{"dataset": "stained colorectal tissue patches (NCT-CRC-HE-100K)", "fused_qkv": false, "layers": 8, "residual_init": "zero_last", "eps": 1e-08, "grad_clip": 1.0}
Rows from block 5 of a small image classifier, named by matrix and row number. Rows with one number belong to one neuron. Each number is 200 + 20 x the weight over its row's rms, rounded and kept within 0 to 999. All counts start at 0. After the name is the row's rms in percent of the matrix's.
After each neuron's rows are labels from the 100 images, of 14976, where the neuron reaches its largest size: "top examples" is what is common among them. Only what is clearly more common there than usual is listed. The data: stained colorectal tissue patches (NCT-CRC-HE-100K).
# gate: MLP gate (model.blocks.5.mlp.gate.weight, 672x256), inputs 0-255
# fc1: MLP up (model.blocks.5.mlp.fc1.weight, 672x256), inputs 0-255
# fc2: MLP down (model.blocks.5.mlp.fc2.weight, 256x672, transposed), outputs 0-255

gate.550,113,222,215,168,227,191,191,179,221,168,170,213,192,219,183,235,184,188,200,217,169,222,193,172,200,213,193,228,232,190,201,174,177,223,216,199,167,189,224,191,212,179,169,163,199,187,178,201,202,195,208,180,204,217,185,216,198,199,216,177,208,221,195,211,228,210,217,205,185,186,234,193,189,197,209,218,214,197,212,195,192,199,216,172,189,207,223,198,194,203,237,220,215,236,203,204,138,180,213,213,165,186,187,185,194,258,206,187,196,232,188,182,207,198,220,231,200,242,196,188,187,192,227,220,150,187,210,196,166,226,164,207,220,222,171,212,227,173,208,206,194,258,198,209,166,199,192,184,224,176,219,206,192,163,211,188,215,203,197,185,175,223,204,172,203,192,213,197,194,207,211,220,229,211,205,135,185,196,251,200,206,200,186,224,191,234,186,211,215,225,209,194,190,199,233,240,197,217,201,197,177,170,189,186,203,197,206,209,215,194,203,214,200,208,190,199,181,208,182,198,157,210,202,161,189,190,219,214,172,190,158,222,182,181,175,204,209,207,204,216,194,216,213,202,204,212,196,211,239,206,198,210,188,163,186,160,234
fc1.550,053,205,180,205,219,196,191,177,212,190,207,212,203,180,192,200,228,183,210,215,223,182,196,198,209,203,215,188,213,180,211,215,193,201,162,181,193,226,219,200,238,226,192,204,153,204,187,193,220,180,196,201,204,170,216,173,245,212,204,205,165,226,204,221,206,200,175,201,220,186,216,195,225,204,163,201,219,198,207,217,207,223,187,231,214,177,189,215,173,206,204,212,248,167,204,196,190,160,171,196,203,187,204,191,197,232,225,219,195,190,215,239,233,204,205,181,197,203,213,196,216,249,194,175,206,214,196,185,195,197,229,251,216,182,199,187,191,236,204,226,220,218,228,206,186,182,203,201,198,200,179,175,204,202,183,223,200,208,201,197,201,177,198,208,182,193,193,152,187,188,208,182,176,189,173,209,239,194,162,190,179,210,226,197,204,187,197,212,176,197,197,196,195,194,209,191,253,211,180,206,217,201,248,219,153,171,182,183,200,200,208,194,164,170,236,204,233,175,146,214,210,209,177,223,211,175,210,191,183,219,228,184,209,168,189,224,188,175,219,214,197,244,220,222,181,191,190,188,204,179,190,148,178,220,251,186,223
fc2.550,051,196,157,175,208,197,202,200,210,217,179,166,196,170,171,206,208,193,191,229,178,200,227,233,212,214,259,151,218,206,186,178,190,190,182,150,196,189,200,193,220,212,215,189,212,205,207,182,211,168,194,215,231,238,204,205,236,164,218,216,147,226,201,200,223,212,184,228,215,183,235,184,199,179,185,179,196,210,196,188,196,189,224,206,201,198,206,206,194,180,189,208,223,226,190,212,180,193,217,178,175,175,223,199,202,179,196,162,197,216,198,211,208,205,198,190,197,185,220,235,162,194,202,204,188,186,218,186,187,248,210,215,239,248,198,184,185,211,209,171,216,181,208,179,160,188,218,213,199,200,207,182,206,227,200,202,176,179,207,209,211,223,188,216,209,214,201,158,165,221,189,240,223,177,184,195,173,171,201,241,210,198,206,169,202,195,221,201,212,222,227,220,228,200,243,212,218,192,207,228,190,235,182,219,165,208,194,168,207,212,221,212,203,222,197,164,195,198,176,178,183,205,188,210,185,239,219,229,239,184,177,220,205,184,203,173,201,224,194,208,215,220,199,207,172,179,205,229,175,198,211,211,194,196,211,174,195
top examples: tissue: mucus

gate.33,109,219,205,164,218,173,192,184,213,172,185,227,209,215,192,234,190,193,201,224,165,232,179,170,190,225,180,231,240,179,184,174,186,242,207,212,171,205,207,216,195,193,167,145,193,176,191,205,202,209,191,190,210,218,184,204,180,203,218,192,223,204,181,205,221,204,213,211,183,199,210,176,207,205,217,208,202,217,219,184,191,229,215,181,198,196,216,193,185,187,225,208,215,221,190,207,153,155,206,210,166,193,192,189,193,232,215,207,181,199,203,175,219,197,211,237,203,254,180,169,185,188,226,214,150,193,197,197,180,229,179,207,206,215,182,213,218,184,200,205,209,247,201,208,173,211,204,167,238,181,216,210,200,175,222,203,223,206,188,177,182,219,212,186,197,191,232,201,189,196,220,219,211,221,216,165,190,175,240,197,222,211,179,225,192,238,193,221,220,234,195,190,193,210,208,237,186,208,222,189,205,163,201,184,217,205,212,209,226,169,190,200,219,209,184,188,196,204,183,195,166,219,196,175,177,173,215,206,165,164,190,241,181,178,169,198,210,237,216,207,206,206,216,204,210,216,192,204,230,225,190,204,190,153,188,163,229
fc1.33,058,213,176,185,227,183,209,221,196,188,218,232,232,211,185,172,193,207,184,216,193,217,161,201,205,178,207,218,215,172,169,190,232,177,206,183,214,200,170,207,194,231,195,206,233,156,219,165,212,179,163,174,181,202,226,210,213,206,200,221,225,171,180,210,206,209,248,192,224,165,200,185,180,199,211,227,240,164,213,245,216,181,211,175,216,196,184,207,208,185,183,202,197,238,185,199,189,228,217,151,180,206,213,191,230,169,247,240,198,195,220,178,179,189,241,207,166,199,205,165,179,199,210,205,214,193,217,222,219,212,229,202,200,229,195,219,191,181,209,179,229,192,231,190,164,176,152,217,189,208,209,238,225,188,214,202,227,197,189,196,205,202,236,211,235,201,206,185,196,152,233,196,190,185,229,216,201,197,214,220,189,212,208,203,211,201,187,209,200,207,196,189,214,223,181,219,197,171,195,214,195,155,220,204,149,211,191,194,162,187,202,221,186,216,189,175,190,198,213,193,202,188,221,196,225,208,193,214,188,164,186,230,182,179,196,198,184,187,207,221,209,196,224,191,205,187,172,193,210,206,217,195,196,191,188,192,167
fc2.33,064,176,162,202,181,181,206,204,196,198,188,175,203,200,196,163,216,199,191,190,192,169,225,186,185,221,193,203,187,181,192,196,225,187,191,247,212,210,198,223,188,189,194,170,202,198,184,205,202,225,195,187,187,180,215,196,224,201,220,227,170,253,213,179,164,248,208,188,186,182,210,192,200,201,177,212,216,228,220,226,209,195,233,217,242,187,233,209,200,241,191,220,225,198,214,183,201,152,178,155,197,216,169,176,185,199,227,164,182,185,212,202,194,197,233,200,194,201,234,226,208,188,203,213,173,205,211,220,181,227,206,201,200,201,205,191,208,212,213,197,188,217,203,186,177,200,194,208,198,211,165,211,221,182,182,226,205,233,197,205,190,161,216,173,170,217,209,181,184,269,198,199,186,193,193,176,220,188,177,200,165,182,212,199,199,189,215,197,187,194,193,197,200,213,200,210,201,210,228,184,219,212,228,208,150,140,237,206,194,210,204,187,182,209,212,169,189,196,149,183,180,198,174,153,229,200,212,231,182,212,207,199,202,187,169,226,203,199,201,215,199,202,178,197,228,200,184,171,210,210,198,245,210,231,205,184,241
top examples: tissue: mucus

gate.162,092,230,232,144,219,171,168,217,221,187,190,226,214,192,214,224,220,209,225,236,179,214,175,200,210,226,205,212,218,191,210,165,192,180,190,202,207,179,197,205,205,195,184,189,190,216,188,202,197,208,165,204,217,239,164,177,205,182,219,193,214,216,176,205,199,185,178,231,197,215,211,165,230,177,219,212,224,207,197,160,168,229,203,205,226,192,199,165,219,184,224,200,191,181,205,230,191,188,192,237,195,190,198,213,177,240,227,176,206,168,197,206,215,187,192,248,211,251,214,211,208,194,193,190,173,215,193,149,181,209,181,229,201,219,174,181,193,202,175,187,213,233,225,228,185,214,196,177,206,207,212,208,187,194,209,191,188,197,210,176,185,220,203,216,170,213,202,193,184,192,217,214,195,170,189,164,200,181,212,208,221,193,195,199,186,215,195,210,206,230,217,189,190,185,233,230,171,202,211,205,154,195,170,184,211,205,205,213,212,199,193,196,210,188,196,173,196,211,160,193,186,217,177,191,190,212,199,189,137,186,201,244,176,139,193,182,222,236,213,168,201,209,238,212,206,203,226,200,205,240,197,191,214,186,206,184,203
fc1.162,116,198,234,239,196,212,198,228,171,195,194,226,202,230,163,214,198,234,209,172,169,223,159,186,159,225,213,245,173,208,214,187,207,226,216,240,189,226,184,201,197,178,180,216,195,155,210,238,238,235,185,202,206,202,180,188,169,198,223,204,248,194,223,189,181,190,227,187,172,205,197,186,158,195,209,207,197,197,209,210,193,210,203,206,186,225,191,201,184,230,204,207,174,215,222,190,196,200,188,184,196,182,178,193,185,211,205,192,220,199,209,165,213,187,197,184,229,185,195,188,222,197,215,231,209,227,194,217,200,192,167,185,169,219,223,203,203,164,174,221,173,189,185,234,234,212,207,189,194,231,223,205,213,193,222,155,212,236,219,188,198,196,216,200,234,201,212,231,239,208,183,162,220,192,218,200,186,166,202,197,189,217,201,211,197,220,218,216,214,185,213,209,168,224,187,189,163,178,194,157,190,192,174,205,215,211,217,235,207,175,188,199,213,218,211,222,185,222,192,255,202,162,212,182,202,195,165,228,194,195,188,212,202,183,188,212,214,187,233,180,219,202,184,186,225,189,210,165,182,175,198,213,215,195,187,202,202
fc2.162,113,214,209,165,213,194,180,203,231,200,200,219,189,194,187,215,222,181,182,214,196,194,231,200,212,269,188,192,179,197,195,173,167,218,169,191,191,184,235,238,205,210,214,136,161,197,188,212,198,180,219,199,188,201,205,185,196,184,186,224,207,190,220,179,217,193,209,221,229,211,211,208,189,183,186,167,193,208,215,250,201,227,188,209,194,210,207,184,188,206,191,226,225,198,225,222,160,175,209,177,176,183,168,217,186,212,187,210,224,187,221,177,243,208,225,240,192,194,217,214,234,170,210,192,225,168,175,177,222,208,195,189,221,196,215,208,226,198,208,218,186,202,207,198,190,204,235,174,210,185,180,181,196,181,180,217,203,204,168,192,172,204,210,202,198,188,188,174,243,145,199,233,193,236,231,197,201,213,186,190,187,197,199,209,193,208,191,207,186,228,223,192,195,183,200,225,194,214,202,160,227,172,224,211,194,216,168,196,236,202,211,195,190,204,221,220,165,187,192,239,151,197,169,197,190,166,220,197,210,217,195,182,207,193,151,209,244,216,189,230,226,195,194,219,188,166,207,180,197,194,201,195,191,190,210,194,211
top examples: tissue: mucus

gate.375,094,179,215,190,234,202,199,210,176,176,174,200,198,190,208,242,213,212,176,219,189,187,197,225,155,194,180,193,203,222,205,191,192,237,207,195,171,172,222,240,195,210,210,208,182,224,194,184,207,182,221,212,204,230,188,249,209,213,204,179,191,182,153,180,202,209,218,194,224,204,220,218,181,146,193,218,215,176,154,207,191,198,190,160,202,186,193,205,193,223,200,155,249,237,187,183,188,192,232,200,184,211,240,192,215,204,188,184,221,206,220,189,204,193,196,194,166,205,178,211,217,215,190,181,191,166,187,156,201,211,166,181,201,216,176,214,231,192,245,200,204,215,188,206,183,200,207,190,251,214,181,206,191,161,186,195,213,194,205,220,155,207,196,194,217,193,202,181,190,217,207,254,184,205,235,197,208,196,200,177,191,177,219,182,199,210,204,161,185,224,214,207,206,183,201,173,220,183,213,170,205,205,202,232,192,211,200,190,226,226,210,190,189,234,226,185,186,196,191,199,205,190,220,202,196,190,223,166,215,220,175,202,191,197,179,171,212,196,180,253,200,202,197,204,186,200,217,221,216,228,189,168,189,209,146,203,230
fc1.375,128,180,181,224,200,234,234,187,195,209,198,167,193,198,184,195,169,165,160,179,220,192,223,204,195,186,228,170,187,220,169,208,188,195,225,161,130,216,214,203,189,184,232,193,231,181,209,159,170,184,222,223,224,139,244,217,210,191,188,194,152,195,171,197,241,206,212,172,180,182,225,228,196,202,200,204,227,206,181,200,209,182,230,173,166,209,202,233,195,176,223,178,211,207,222,194,208,222,167,205,193,190,199,178,232,170,186,211,189,239,212,200,193,195,182,199,207,174,202,197,183,203,237,226,192,185,218,194,199,208,230,178,248,198,205,197,208,230,216,205,200,176,221,197,174,172,229,232,202,190,195,193,179,197,223,218,215,204,201,213,193,218,213,201,208,182,181,164,170,213,182,196,208,219,207,205,202,175,202,201,192,203,191,210,171,195,210,200,196,219,192,246,195,244,192,197,204,201,242,204,217,209,213,197,219,199,189,190,200,215,224,189,179,213,198,199,217,200,215,218,198,183,216,224,174,166,221,206,212,228,194,188,200,219,193,191,173,220,175,168,195,184,180,182,166,195,229,231,183,221,189,223,193,199,195,209,196
fc2.375,119,248,183,207,232,205,234,239,178,215,200,207,217,201,191,193,200,195,190,218,173,216,182,179,203,237,195,205,211,140,209,195,189,226,153,186,197,182,198,228,181,213,202,201,186,151,214,221,195,203,170,152,173,207,217,171,146,183,228,201,223,192,216,193,176,217,230,225,222,213,190,179,203,183,197,176,194,212,231,243,205,204,200,193,209,217,192,193,198,212,196,213,198,222,186,223,187,217,224,169,186,201,183,173,193,182,213,236,195,189,178,168,222,217,217,206,213,193,197,211,197,214,227,218,234,204,183,249,229,196,193,202,216,194,182,205,186,204,185,208,187,170,201,186,182,187,203,214,193,203,189,184,198,226,218,203,170,198,182,194,177,196,232,204,231,192,207,175,189,174,193,174,180,214,222,229,195,188,227,184,169,234,201,239,215,227,210,187,249,200,196,188,216,200,195,200,185,188,209,158,220,231,181,244,178,209,224,224,164,183,196,197,242,204,176,170,176,193,204,191,200,217,182,203,236,183,198,226,200,179,208,196,201,199,186,232,185,177,198,210,187,179,192,212,196,190,171,238,207,190,192,188,212,184,234,210,177
top examples: tissue: smooth muscle; tissue: cancer-associated stroma

gate.588,117,221,220,168,217,185,196,183,210,190,171,241,209,200,202,216,213,205,196,233,176,226,183,191,207,194,167,220,210,182,205,180,183,223,223,215,180,195,219,205,200,178,177,148,192,191,203,211,184,212,185,171,222,199,175,199,180,182,220,201,219,213,184,201,205,188,209,203,170,192,204,189,203,198,227,209,204,218,215,179,191,214,212,198,193,212,225,174,209,206,225,220,204,210,204,205,148,172,188,225,174,177,176,188,220,246,220,197,207,217,177,208,226,191,228,248,203,247,197,186,189,189,209,245,167,197,203,176,177,199,162,215,209,196,181,214,212,202,196,204,182,239,175,225,183,204,198,175,212,164,205,206,175,184,233,184,210,220,181,174,179,223,210,178,208,198,226,211,210,196,205,216,217,216,213,173,194,181,240,195,192,225,195,222,177,218,184,208,208,244,190,204,191,222,220,219,180,202,186,195,213,182,171,210,232,214,200,217,243,181,194,221,183,209,179,183,175,199,178,212,152,219,204,146,193,164,219,216,171,200,187,232,188,182,175,204,236,231,220,198,191,190,217,181,207,213,205,193,205,214,194,227,198,143,204,158,207
fc1.588,102,202,227,203,214,191,200,215,185,208,201,247,205,218,178,196,223,214,176,237,184,229,168,200,191,192,198,229,199,190,188,209,215,230,217,207,202,210,196,207,206,168,186,201,200,182,219,223,178,231,184,189,230,183,198,179,178,190,199,223,234,177,176,199,190,204,194,172,191,186,169,222,196,211,224,186,202,203,220,207,215,183,186,223,200,215,205,175,209,210,191,226,183,198,210,200,172,192,160,234,199,182,174,200,228,241,230,186,207,176,195,181,215,169,192,218,211,244,194,171,206,184,183,230,216,217,197,180,207,154,178,216,180,179,235,219,183,202,195,224,191,213,183,221,210,207,198,174,170,189,193,193,186,197,230,191,207,225,208,190,172,191,201,199,242,220,216,222,228,180,194,231,209,206,230,210,217,200,217,179,194,238,214,222,167,210,162,187,189,224,210,203,171,241,187,178,178,193,203,177,218,197,169,224,218,181,213,251,240,174,172,198,200,220,197,187,176,205,206,242,197,197,207,169,207,150,197,203,186,196,231,230,206,167,193,208,212,223,222,165,200,160,223,204,223,213,237,195,175,206,189,209,213,159,199,190,191
fc2.588,097,169,220,208,215,200,178,197,205,186,216,241,225,200,178,215,212,245,206,203,202,198,179,183,207,229,219,216,169,173,193,233,204,217,229,195,186,199,193,210,234,200,176,218,209,184,207,216,214,224,209,214,174,187,172,175,185,201,190,207,215,156,174,213,199,190,208,196,194,168,193,224,182,188,198,177,213,193,214,206,180,173,176,218,229,192,198,204,203,177,222,246,200,153,239,205,198,189,191,205,208,222,196,231,201,204,229,213,192,205,224,164,195,194,192,199,182,171,175,169,244,201,188,181,232,195,197,183,249,194,186,179,189,226,217,196,222,189,218,186,159,152,182,227,213,199,170,173,201,197,209,229,205,171,190,182,214,166,186,198,186,166,191,173,222,220,192,214,207,164,220,222,181,224,213,242,187,213,173,173,215,188,253,195,183,195,201,206,199,214,234,174,181,217,167,197,195,198,186,202,176,175,188,204,199,231,203,200,190,203,191,204,181,206,224,212,186,204,238,226,203,171,227,200,202,199,212,188,209,195,195,238,186,207,203,200,181,197,207,194,198,167,231,191,225,192,242,187,198,170,252,181,214,180,170,216,200
top examples: tissue: mucus

gate.139,092,207,212,178,200,179,185,188,225,194,217,253,210,208,203,198,200,220,204,239,195,229,171,185,189,213,213,233,208,192,215,187,209,210,210,204,204,184,201,213,192,190,192,162,181,165,200,206,214,208,183,198,209,199,174,200,205,177,209,216,216,193,205,201,215,175,193,204,184,200,203,183,182,201,222,188,205,206,214,179,181,230,212,205,194,180,211,177,209,197,219,228,188,208,208,217,155,173,196,240,173,173,172,189,177,240,230,187,222,198,204,183,231,190,234,262,194,269,212,196,220,177,210,220,168,223,212,167,167,196,184,202,197,199,214,222,199,191,193,218,186,232,195,202,189,226,212,170,196,164,216,209,185,182,202,175,213,206,171,169,194,212,211,203,215,213,222,215,214,193,183,196,213,183,210,145,184,178,241,204,223,222,181,207,187,213,199,221,213,216,206,221,178,210,232,241,173,217,191,181,177,187,187,171,224,203,183,221,204,187,182,200,201,222,200,203,204,193,172,221,150,199,199,191,177,168,195,219,162,201,203,260,187,174,182,203,232,221,224,190,195,184,205,172,218,221,208,188,214,213,183,202,202,155,202,152,207
fc1.139,093,207,197,190,190,189,196,192,219,188,201,177,184,188,221,234,184,184,178,182,196,163,223,211,203,194,197,181,204,197,151,213,171,196,194,208,198,173,234,205,200,208,207,204,186,204,191,180,197,183,229,212,204,224,224,226,190,227,167,204,151,185,187,205,228,205,182,203,238,189,238,192,200,208,192,205,193,193,156,207,224,196,220,171,183,206,213,211,186,193,182,180,228,224,184,203,211,193,198,168,210,204,242,238,230,192,151,205,158,208,213,205,196,202,189,187,155,188,203,207,210,190,218,162,167,159,208,178,202,203,226,183,232,204,209,190,227,193,234,179,212,198,218,174,182,190,196,216,222,220,191,216,197,195,178,216,198,193,222,207,219,192,185,180,219,168,201,167,193,187,223,207,181,226,218,196,178,240,206,196,249,178,209,195,231,193,206,193,187,204,180,174,220,184,195,183,230,223,225,209,195,181,243,195,180,185,215,163,185,236,229,184,229,204,206,190,203,200,219,137,203,202,193,226,195,223,246,172,220,180,199,184,192,226,222,197,171,203,182,240,205,201,187,223,160,193,201,221,216,175,209,187,189,205,204,221,214
fc2.139,095,190,156,234,171,206,205,193,203,197,173,149,158,190,200,184,158,167,203,167,227,199,222,179,206,162,196,187,207,223,184,215,220,188,203,206,230,210,197,155,179,189,203,222,199,221,188,193,227,184,205,216,229,184,234,221,239,228,184,226,160,227,220,214,181,239,187,173,204,201,197,180,212,241,204,203,211,205,210,207,222,193,248,205,156,231,203,216,189,215,198,199,195,213,172,168,211,187,200,189,218,172,205,167,209,170,191,173,208,233,191,234,194,190,195,148,207,181,190,203,199,201,188,186,193,195,223,222,199,185,208,226,199,163,205,205,195,189,195,190,210,202,195,171,214,179,209,232,187,201,207,184,203,194,190,209,207,200,220,210,256,195,198,183,186,213,201,196,186,241,198,168,218,188,181,213,203,194,205,241,213,198,190,175,228,184,210,220,196,201,197,200,217,185,203,182,215,215,215,224,204,205,216,194,162,159,190,168,188,208,219,204,201,183,220,203,228,204,198,181,205,191,206,212,202,212,168,206,205,222,195,164,223,223,236,203,205,191,210,173,203,209,168,177,196,179,173,193,195,187,177,240,178,250,232,200,218
top examples: tissue: mucus

gate.644,107,227,199,159,220,196,201,176,205,168,175,217,187,206,205,231,200,192,191,221,168,228,186,154,186,209,194,212,234,193,211,174,178,233,216,207,178,197,225,176,201,177,182,141,202,189,179,212,196,211,193,179,198,192,173,209,193,188,219,180,218,213,207,216,211,189,214,189,181,195,213,199,195,199,212,199,196,216,208,188,190,207,201,182,193,208,213,188,192,188,235,215,206,217,217,201,153,164,209,220,157,184,184,185,186,271,233,184,221,210,192,177,215,203,211,247,200,248,198,177,199,200,239,229,154,193,203,183,178,222,177,209,206,208,191,212,224,190,206,216,186,260,192,213,172,216,194,174,230,178,225,201,194,176,206,199,227,222,176,186,190,223,183,186,194,196,214,205,192,205,215,229,219,219,204,151,177,190,225,193,209,210,179,216,193,221,188,225,219,210,184,226,184,201,218,230,196,216,201,179,196,176,187,197,212,197,211,219,224,190,205,219,211,198,189,191,182,202,184,216,156,206,191,167,181,168,219,213,169,190,181,233,184,178,156,208,219,222,214,214,200,208,203,188,205,210,208,191,232,210,191,202,194,156,199,162,233
fc1.644,059,211,158,190,216,218,224,222,198,206,205,197,217,223,191,232,188,228,180,195,171,204,178,233,212,222,243,222,195,179,203,179,194,187,189,198,162,177,199,229,177,208,212,216,207,160,197,188,219,224,220,217,183,232,203,202,180,183,190,206,193,209,179,204,224,198,223,180,192,182,215,220,161,196,222,226,173,188,172,230,185,171,186,183,193,179,177,187,209,205,203,207,197,207,199,216,190,224,196,205,183,211,230,182,201,212,205,201,199,217,199,143,176,194,213,241,186,198,215,193,192,171,223,214,181,187,221,199,186,226,184,170,178,232,207,224,177,150,194,195,219,194,230,167,201,195,197,215,170,215,176,224,177,201,236,190,204,160,178,210,191,226,209,199,238,192,187,186,227,189,213,201,202,198,235,172,160,218,218,199,225,187,192,187,212,202,202,169,207,173,193,205,187,205,231,200,199,178,238,218,205,191,187,182,197,179,227,236,164,228,197,205,231,226,213,163,191,223,217,166,191,162,199,237,198,186,218,202,235,183,188,180,199,211,206,198,180,216,183,253,182,197,172,200,156,173,216,205,212,181,186,213,195,192,212,214,208
fc2.644,064,191,153,245,173,215,205,182,180,191,170,167,178,208,201,167,206,190,173,206,209,177,235,197,192,182,192,206,218,204,213,219,195,205,193,258,191,235,206,195,186,209,196,215,177,199,200,199,189,191,214,201,185,153,226,201,182,209,186,197,181,232,209,206,150,225,224,226,197,203,189,194,191,235,193,176,195,249,231,211,223,220,234,204,217,198,216,202,210,256,194,237,223,214,179,190,193,177,207,208,218,203,176,185,205,193,196,163,190,197,189,215,193,200,196,182,219,216,201,225,203,188,185,203,226,186,207,221,236,209,205,195,200,164,178,212,212,196,183,213,186,183,197,199,228,212,220,228,217,205,173,198,217,194,190,229,202,170,227,211,212,185,207,185,172,202,194,197,182,218,196,197,189,186,164,227,228,207,185,219,157,223,193,203,261,173,198,202,208,176,174,168,212,202,214,193,219,243,220,194,241,213,215,179,170,160,228,203,186,192,200,182,194,191,178,177,212,196,185,167,205,203,218,187,204,177,195,215,169,205,222,173,200,207,178,217,186,195,193,215,166,184,155,188,218,219,173,198,227,207,167,216,172,209,214,208,216
top examples: tissue: mucus

gate.433,101,216,233,175,211,195,205,189,214,174,180,236,207,205,181,225,207,197,187,220,165,223,179,174,182,214,192,222,231,194,195,183,182,221,227,204,178,215,226,206,201,183,169,158,195,184,185,201,206,202,198,202,219,203,174,201,191,202,213,184,227,210,189,209,222,188,210,194,194,201,225,187,203,199,221,202,186,212,209,200,185,214,202,199,190,201,233,192,195,202,230,214,203,219,198,210,142,165,193,229,160,171,186,190,196,239,201,186,218,204,208,191,226,171,227,247,205,246,195,180,202,189,238,221,154,186,206,190,169,199,176,225,207,215,179,203,218,194,190,212,200,235,188,228,179,210,206,166,227,165,219,210,187,176,211,180,214,223,181,188,182,217,209,202,200,196,209,208,199,200,201,239,205,222,204,146,205,163,233,200,199,208,180,199,191,240,194,220,215,217,186,203,178,205,217,234,191,203,226,188,199,156,183,195,229,210,198,190,247,182,190,204,206,207,201,206,190,190,196,215,136,215,189,159,183,167,207,208,182,197,182,245,182,190,163,193,224,215,210,201,203,212,214,200,203,238,216,195,194,214,173,211,186,156,195,157,220
fc1.433,079,204,227,194,211,181,204,203,185,206,213,244,228,202,167,188,228,214,190,202,188,216,182,212,189,215,211,222,183,200,187,206,222,215,215,195,193,229,198,211,212,219,191,211,196,188,229,217,192,211,162,204,228,172,202,158,186,191,197,185,229,217,163,211,209,175,194,203,202,172,154,199,178,197,227,192,220,210,209,197,161,204,200,226,236,194,206,152,189,207,199,205,204,200,201,212,194,178,199,224,180,208,190,194,204,216,238,186,210,168,222,221,206,175,194,206,220,217,199,178,215,198,180,218,210,205,204,191,192,200,182,211,186,214,166,169,199,207,178,218,203,186,205,222,210,228,225,172,176,199,206,169,202,183,210,181,206,213,191,199,190,192,215,226,192,212,196,215,219,178,195,221,216,198,217,206,210,146,176,185,182,227,205,220,174,235,215,225,213,224,198,238,151,235,198,206,219,163,183,188,207,179,196,214,223,220,165,222,243,179,159,212,210,190,193,201,183,190,198,264,193,197,216,170,242,171,189,207,203,179,220,233,205,171,169,192,210,213,229,176,215,214,247,198,216,208,229,191,158,246,180,171,194,175,196,194,187
fc2.433,089,205,226,191,214,219,184,198,178,204,206,238,238,206,185,203,232,263,192,220,187,195,183,217,227,248,229,237,175,181,236,214,192,218,209,177,180,171,183,233,244,221,182,207,192,197,213,220,200,224,192,196,176,209,163,173,180,188,190,192,219,171,184,189,187,168,215,212,213,195,182,219,167,169,180,181,171,184,199,204,165,200,162,207,238,167,191,183,205,215,185,220,203,170,228,224,199,194,221,229,204,213,190,234,197,237,221,190,213,186,219,183,203,185,191,227,184,215,186,193,238,185,183,188,214,209,194,176,230,212,189,186,201,231,209,215,197,170,175,194,181,187,196,222,220,219,165,169,190,206,207,210,214,190,194,196,212,164,159,206,165,194,187,221,201,201,190,197,237,157,199,219,190,210,227,208,195,215,181,163,193,197,244,192,210,182,180,174,200,199,200,197,176,194,197,193,212,205,187,167,176,192,167,169,211,233,177,203,207,203,179,207,198,207,220,208,181,173,216,250,199,185,192,221,198,209,206,185,189,199,182,228,208,193,188,199,184,192,212,211,190,199,223,181,220,208,246,201,186,185,225,178,216,201,172,220,194
top examples: tissue: mucus

gate.328,089,176,255,195,187,228,204,164,207,184,192,216,174,195,179,222,190,189,200,184,204,206,223,184,202,209,222,188,218,213,192,195,163,190,201,188,177,224,240,197,217,206,198,191,205,206,173,164,222,174,238,211,242,219,206,226,225,205,189,211,166,210,219,217,244,190,209,212,203,207,262,202,227,207,180,191,186,211,214,211,196,216,185,204,163,208,204,196,186,187,238,216,189,214,226,219,181,214,224,208,177,177,193,194,183,206,193,208,202,241,208,214,180,228,185,201,193,196,206,194,225,205,233,200,185,180,196,196,200,198,210,199,224,211,196,190,211,221,214,214,187,190,203,233,189,220,208,183,250,183,194,220,202,201,189,195,196,219,202,216,200,212,186,190,185,132,185,160,206,186,172,219,191,215,156,203,224,173,198,214,198,193,158,188,178,234,208,245,186,198,195,178,185,164,193,212,222,203,198,219,172,196,208,183,213,207,206,175,224,230,223,199,213,206,222,239,227,180,178,201,152,187,218,197,154,155,199,200,212,249,167,203,185,213,184,200,186,183,173,188,203,229,201,192,199,195,209,199,199,205,176,203,146,184,193,192,197
fc1.328,111,192,210,207,204,183,228,233,200,202,200,222,203,200,247,214,212,200,239,225,195,196,201,197,208,185,163,179,242,166,178,193,233,188,202,237,234,251,204,206,176,210,186,200,206,182,186,208,181,198,188,200,174,232,185,200,213,196,193,210,219,200,171,204,236,199,195,201,200,193,211,193,200,235,207,218,196,192,190,214,210,238,227,219,186,189,211,182,206,172,209,208,185,217,186,199,159,161,171,161,215,187,241,162,196,172,226,227,145,188,175,230,179,197,203,194,201,194,181,182,172,179,241,192,203,177,196,225,205,214,222,200,204,212,134,210,206,202,190,196,241,183,194,214,203,190,191,193,217,168,172,225,211,197,193,182,180,224,174,209,204,224,229,183,212,222,211,204,201,207,234,211,215,192,217,211,198,201,216,229,202,193,165,214,222,239,206,209,220,239,222,194,218,172,184,234,197,166,188,245,158,193,221,167,205,216,211,168,199,211,208,192,225,204,178,183,196,224,188,170,209,213,207,206,188,206,196,191,207,161,194,213,200,187,187,226,194,217,202,195,216,212,194,194,220,187,179,196,183,218,176,220,204,174,236,203,212
fc2.328,112,211,198,175,223,196,190,189,208,181,206,223,222,172,221,220,220,172,156,214,223,220,183,213,235,210,197,183,204,232,186,211,192,188,219,182,156,181,212,208,194,199,198,155,171,236,164,198,202,187,191,218,212,150,188,194,240,179,175,210,207,218,185,217,204,199,218,192,236,188,206,221,170,217,226,187,223,191,178,181,192,188,185,189,215,193,202,197,201,195,204,195,213,193,200,184,171,175,204,219,210,196,220,212,208,225,206,191,215,221,208,217,223,188,196,211,160,205,199,190,194,164,197,186,210,167,183,145,208,206,218,216,220,219,206,220,236,214,243,185,218,206,188,207,192,199,223,183,194,151,215,195,205,181,197,230,203,186,153,216,200,212,168,172,202,221,205,193,195,189,235,261,198,209,227,203,206,219,200,173,194,189,162,165,205,204,191,199,165,231,221,234,181,167,170,196,177,206,211,226,198,171,210,183,194,232,151,231,240,192,216,200,196,198,217,192,222,184,222,225,171,199,181,196,176,189,222,176,180,224,204,210,213,198,189,172,208,220,197,207,190,206,204,187,182,169,216,196,197,226,232,227,195,181,204,192,218
top examples: tissue: smooth muscle; tissue: mucus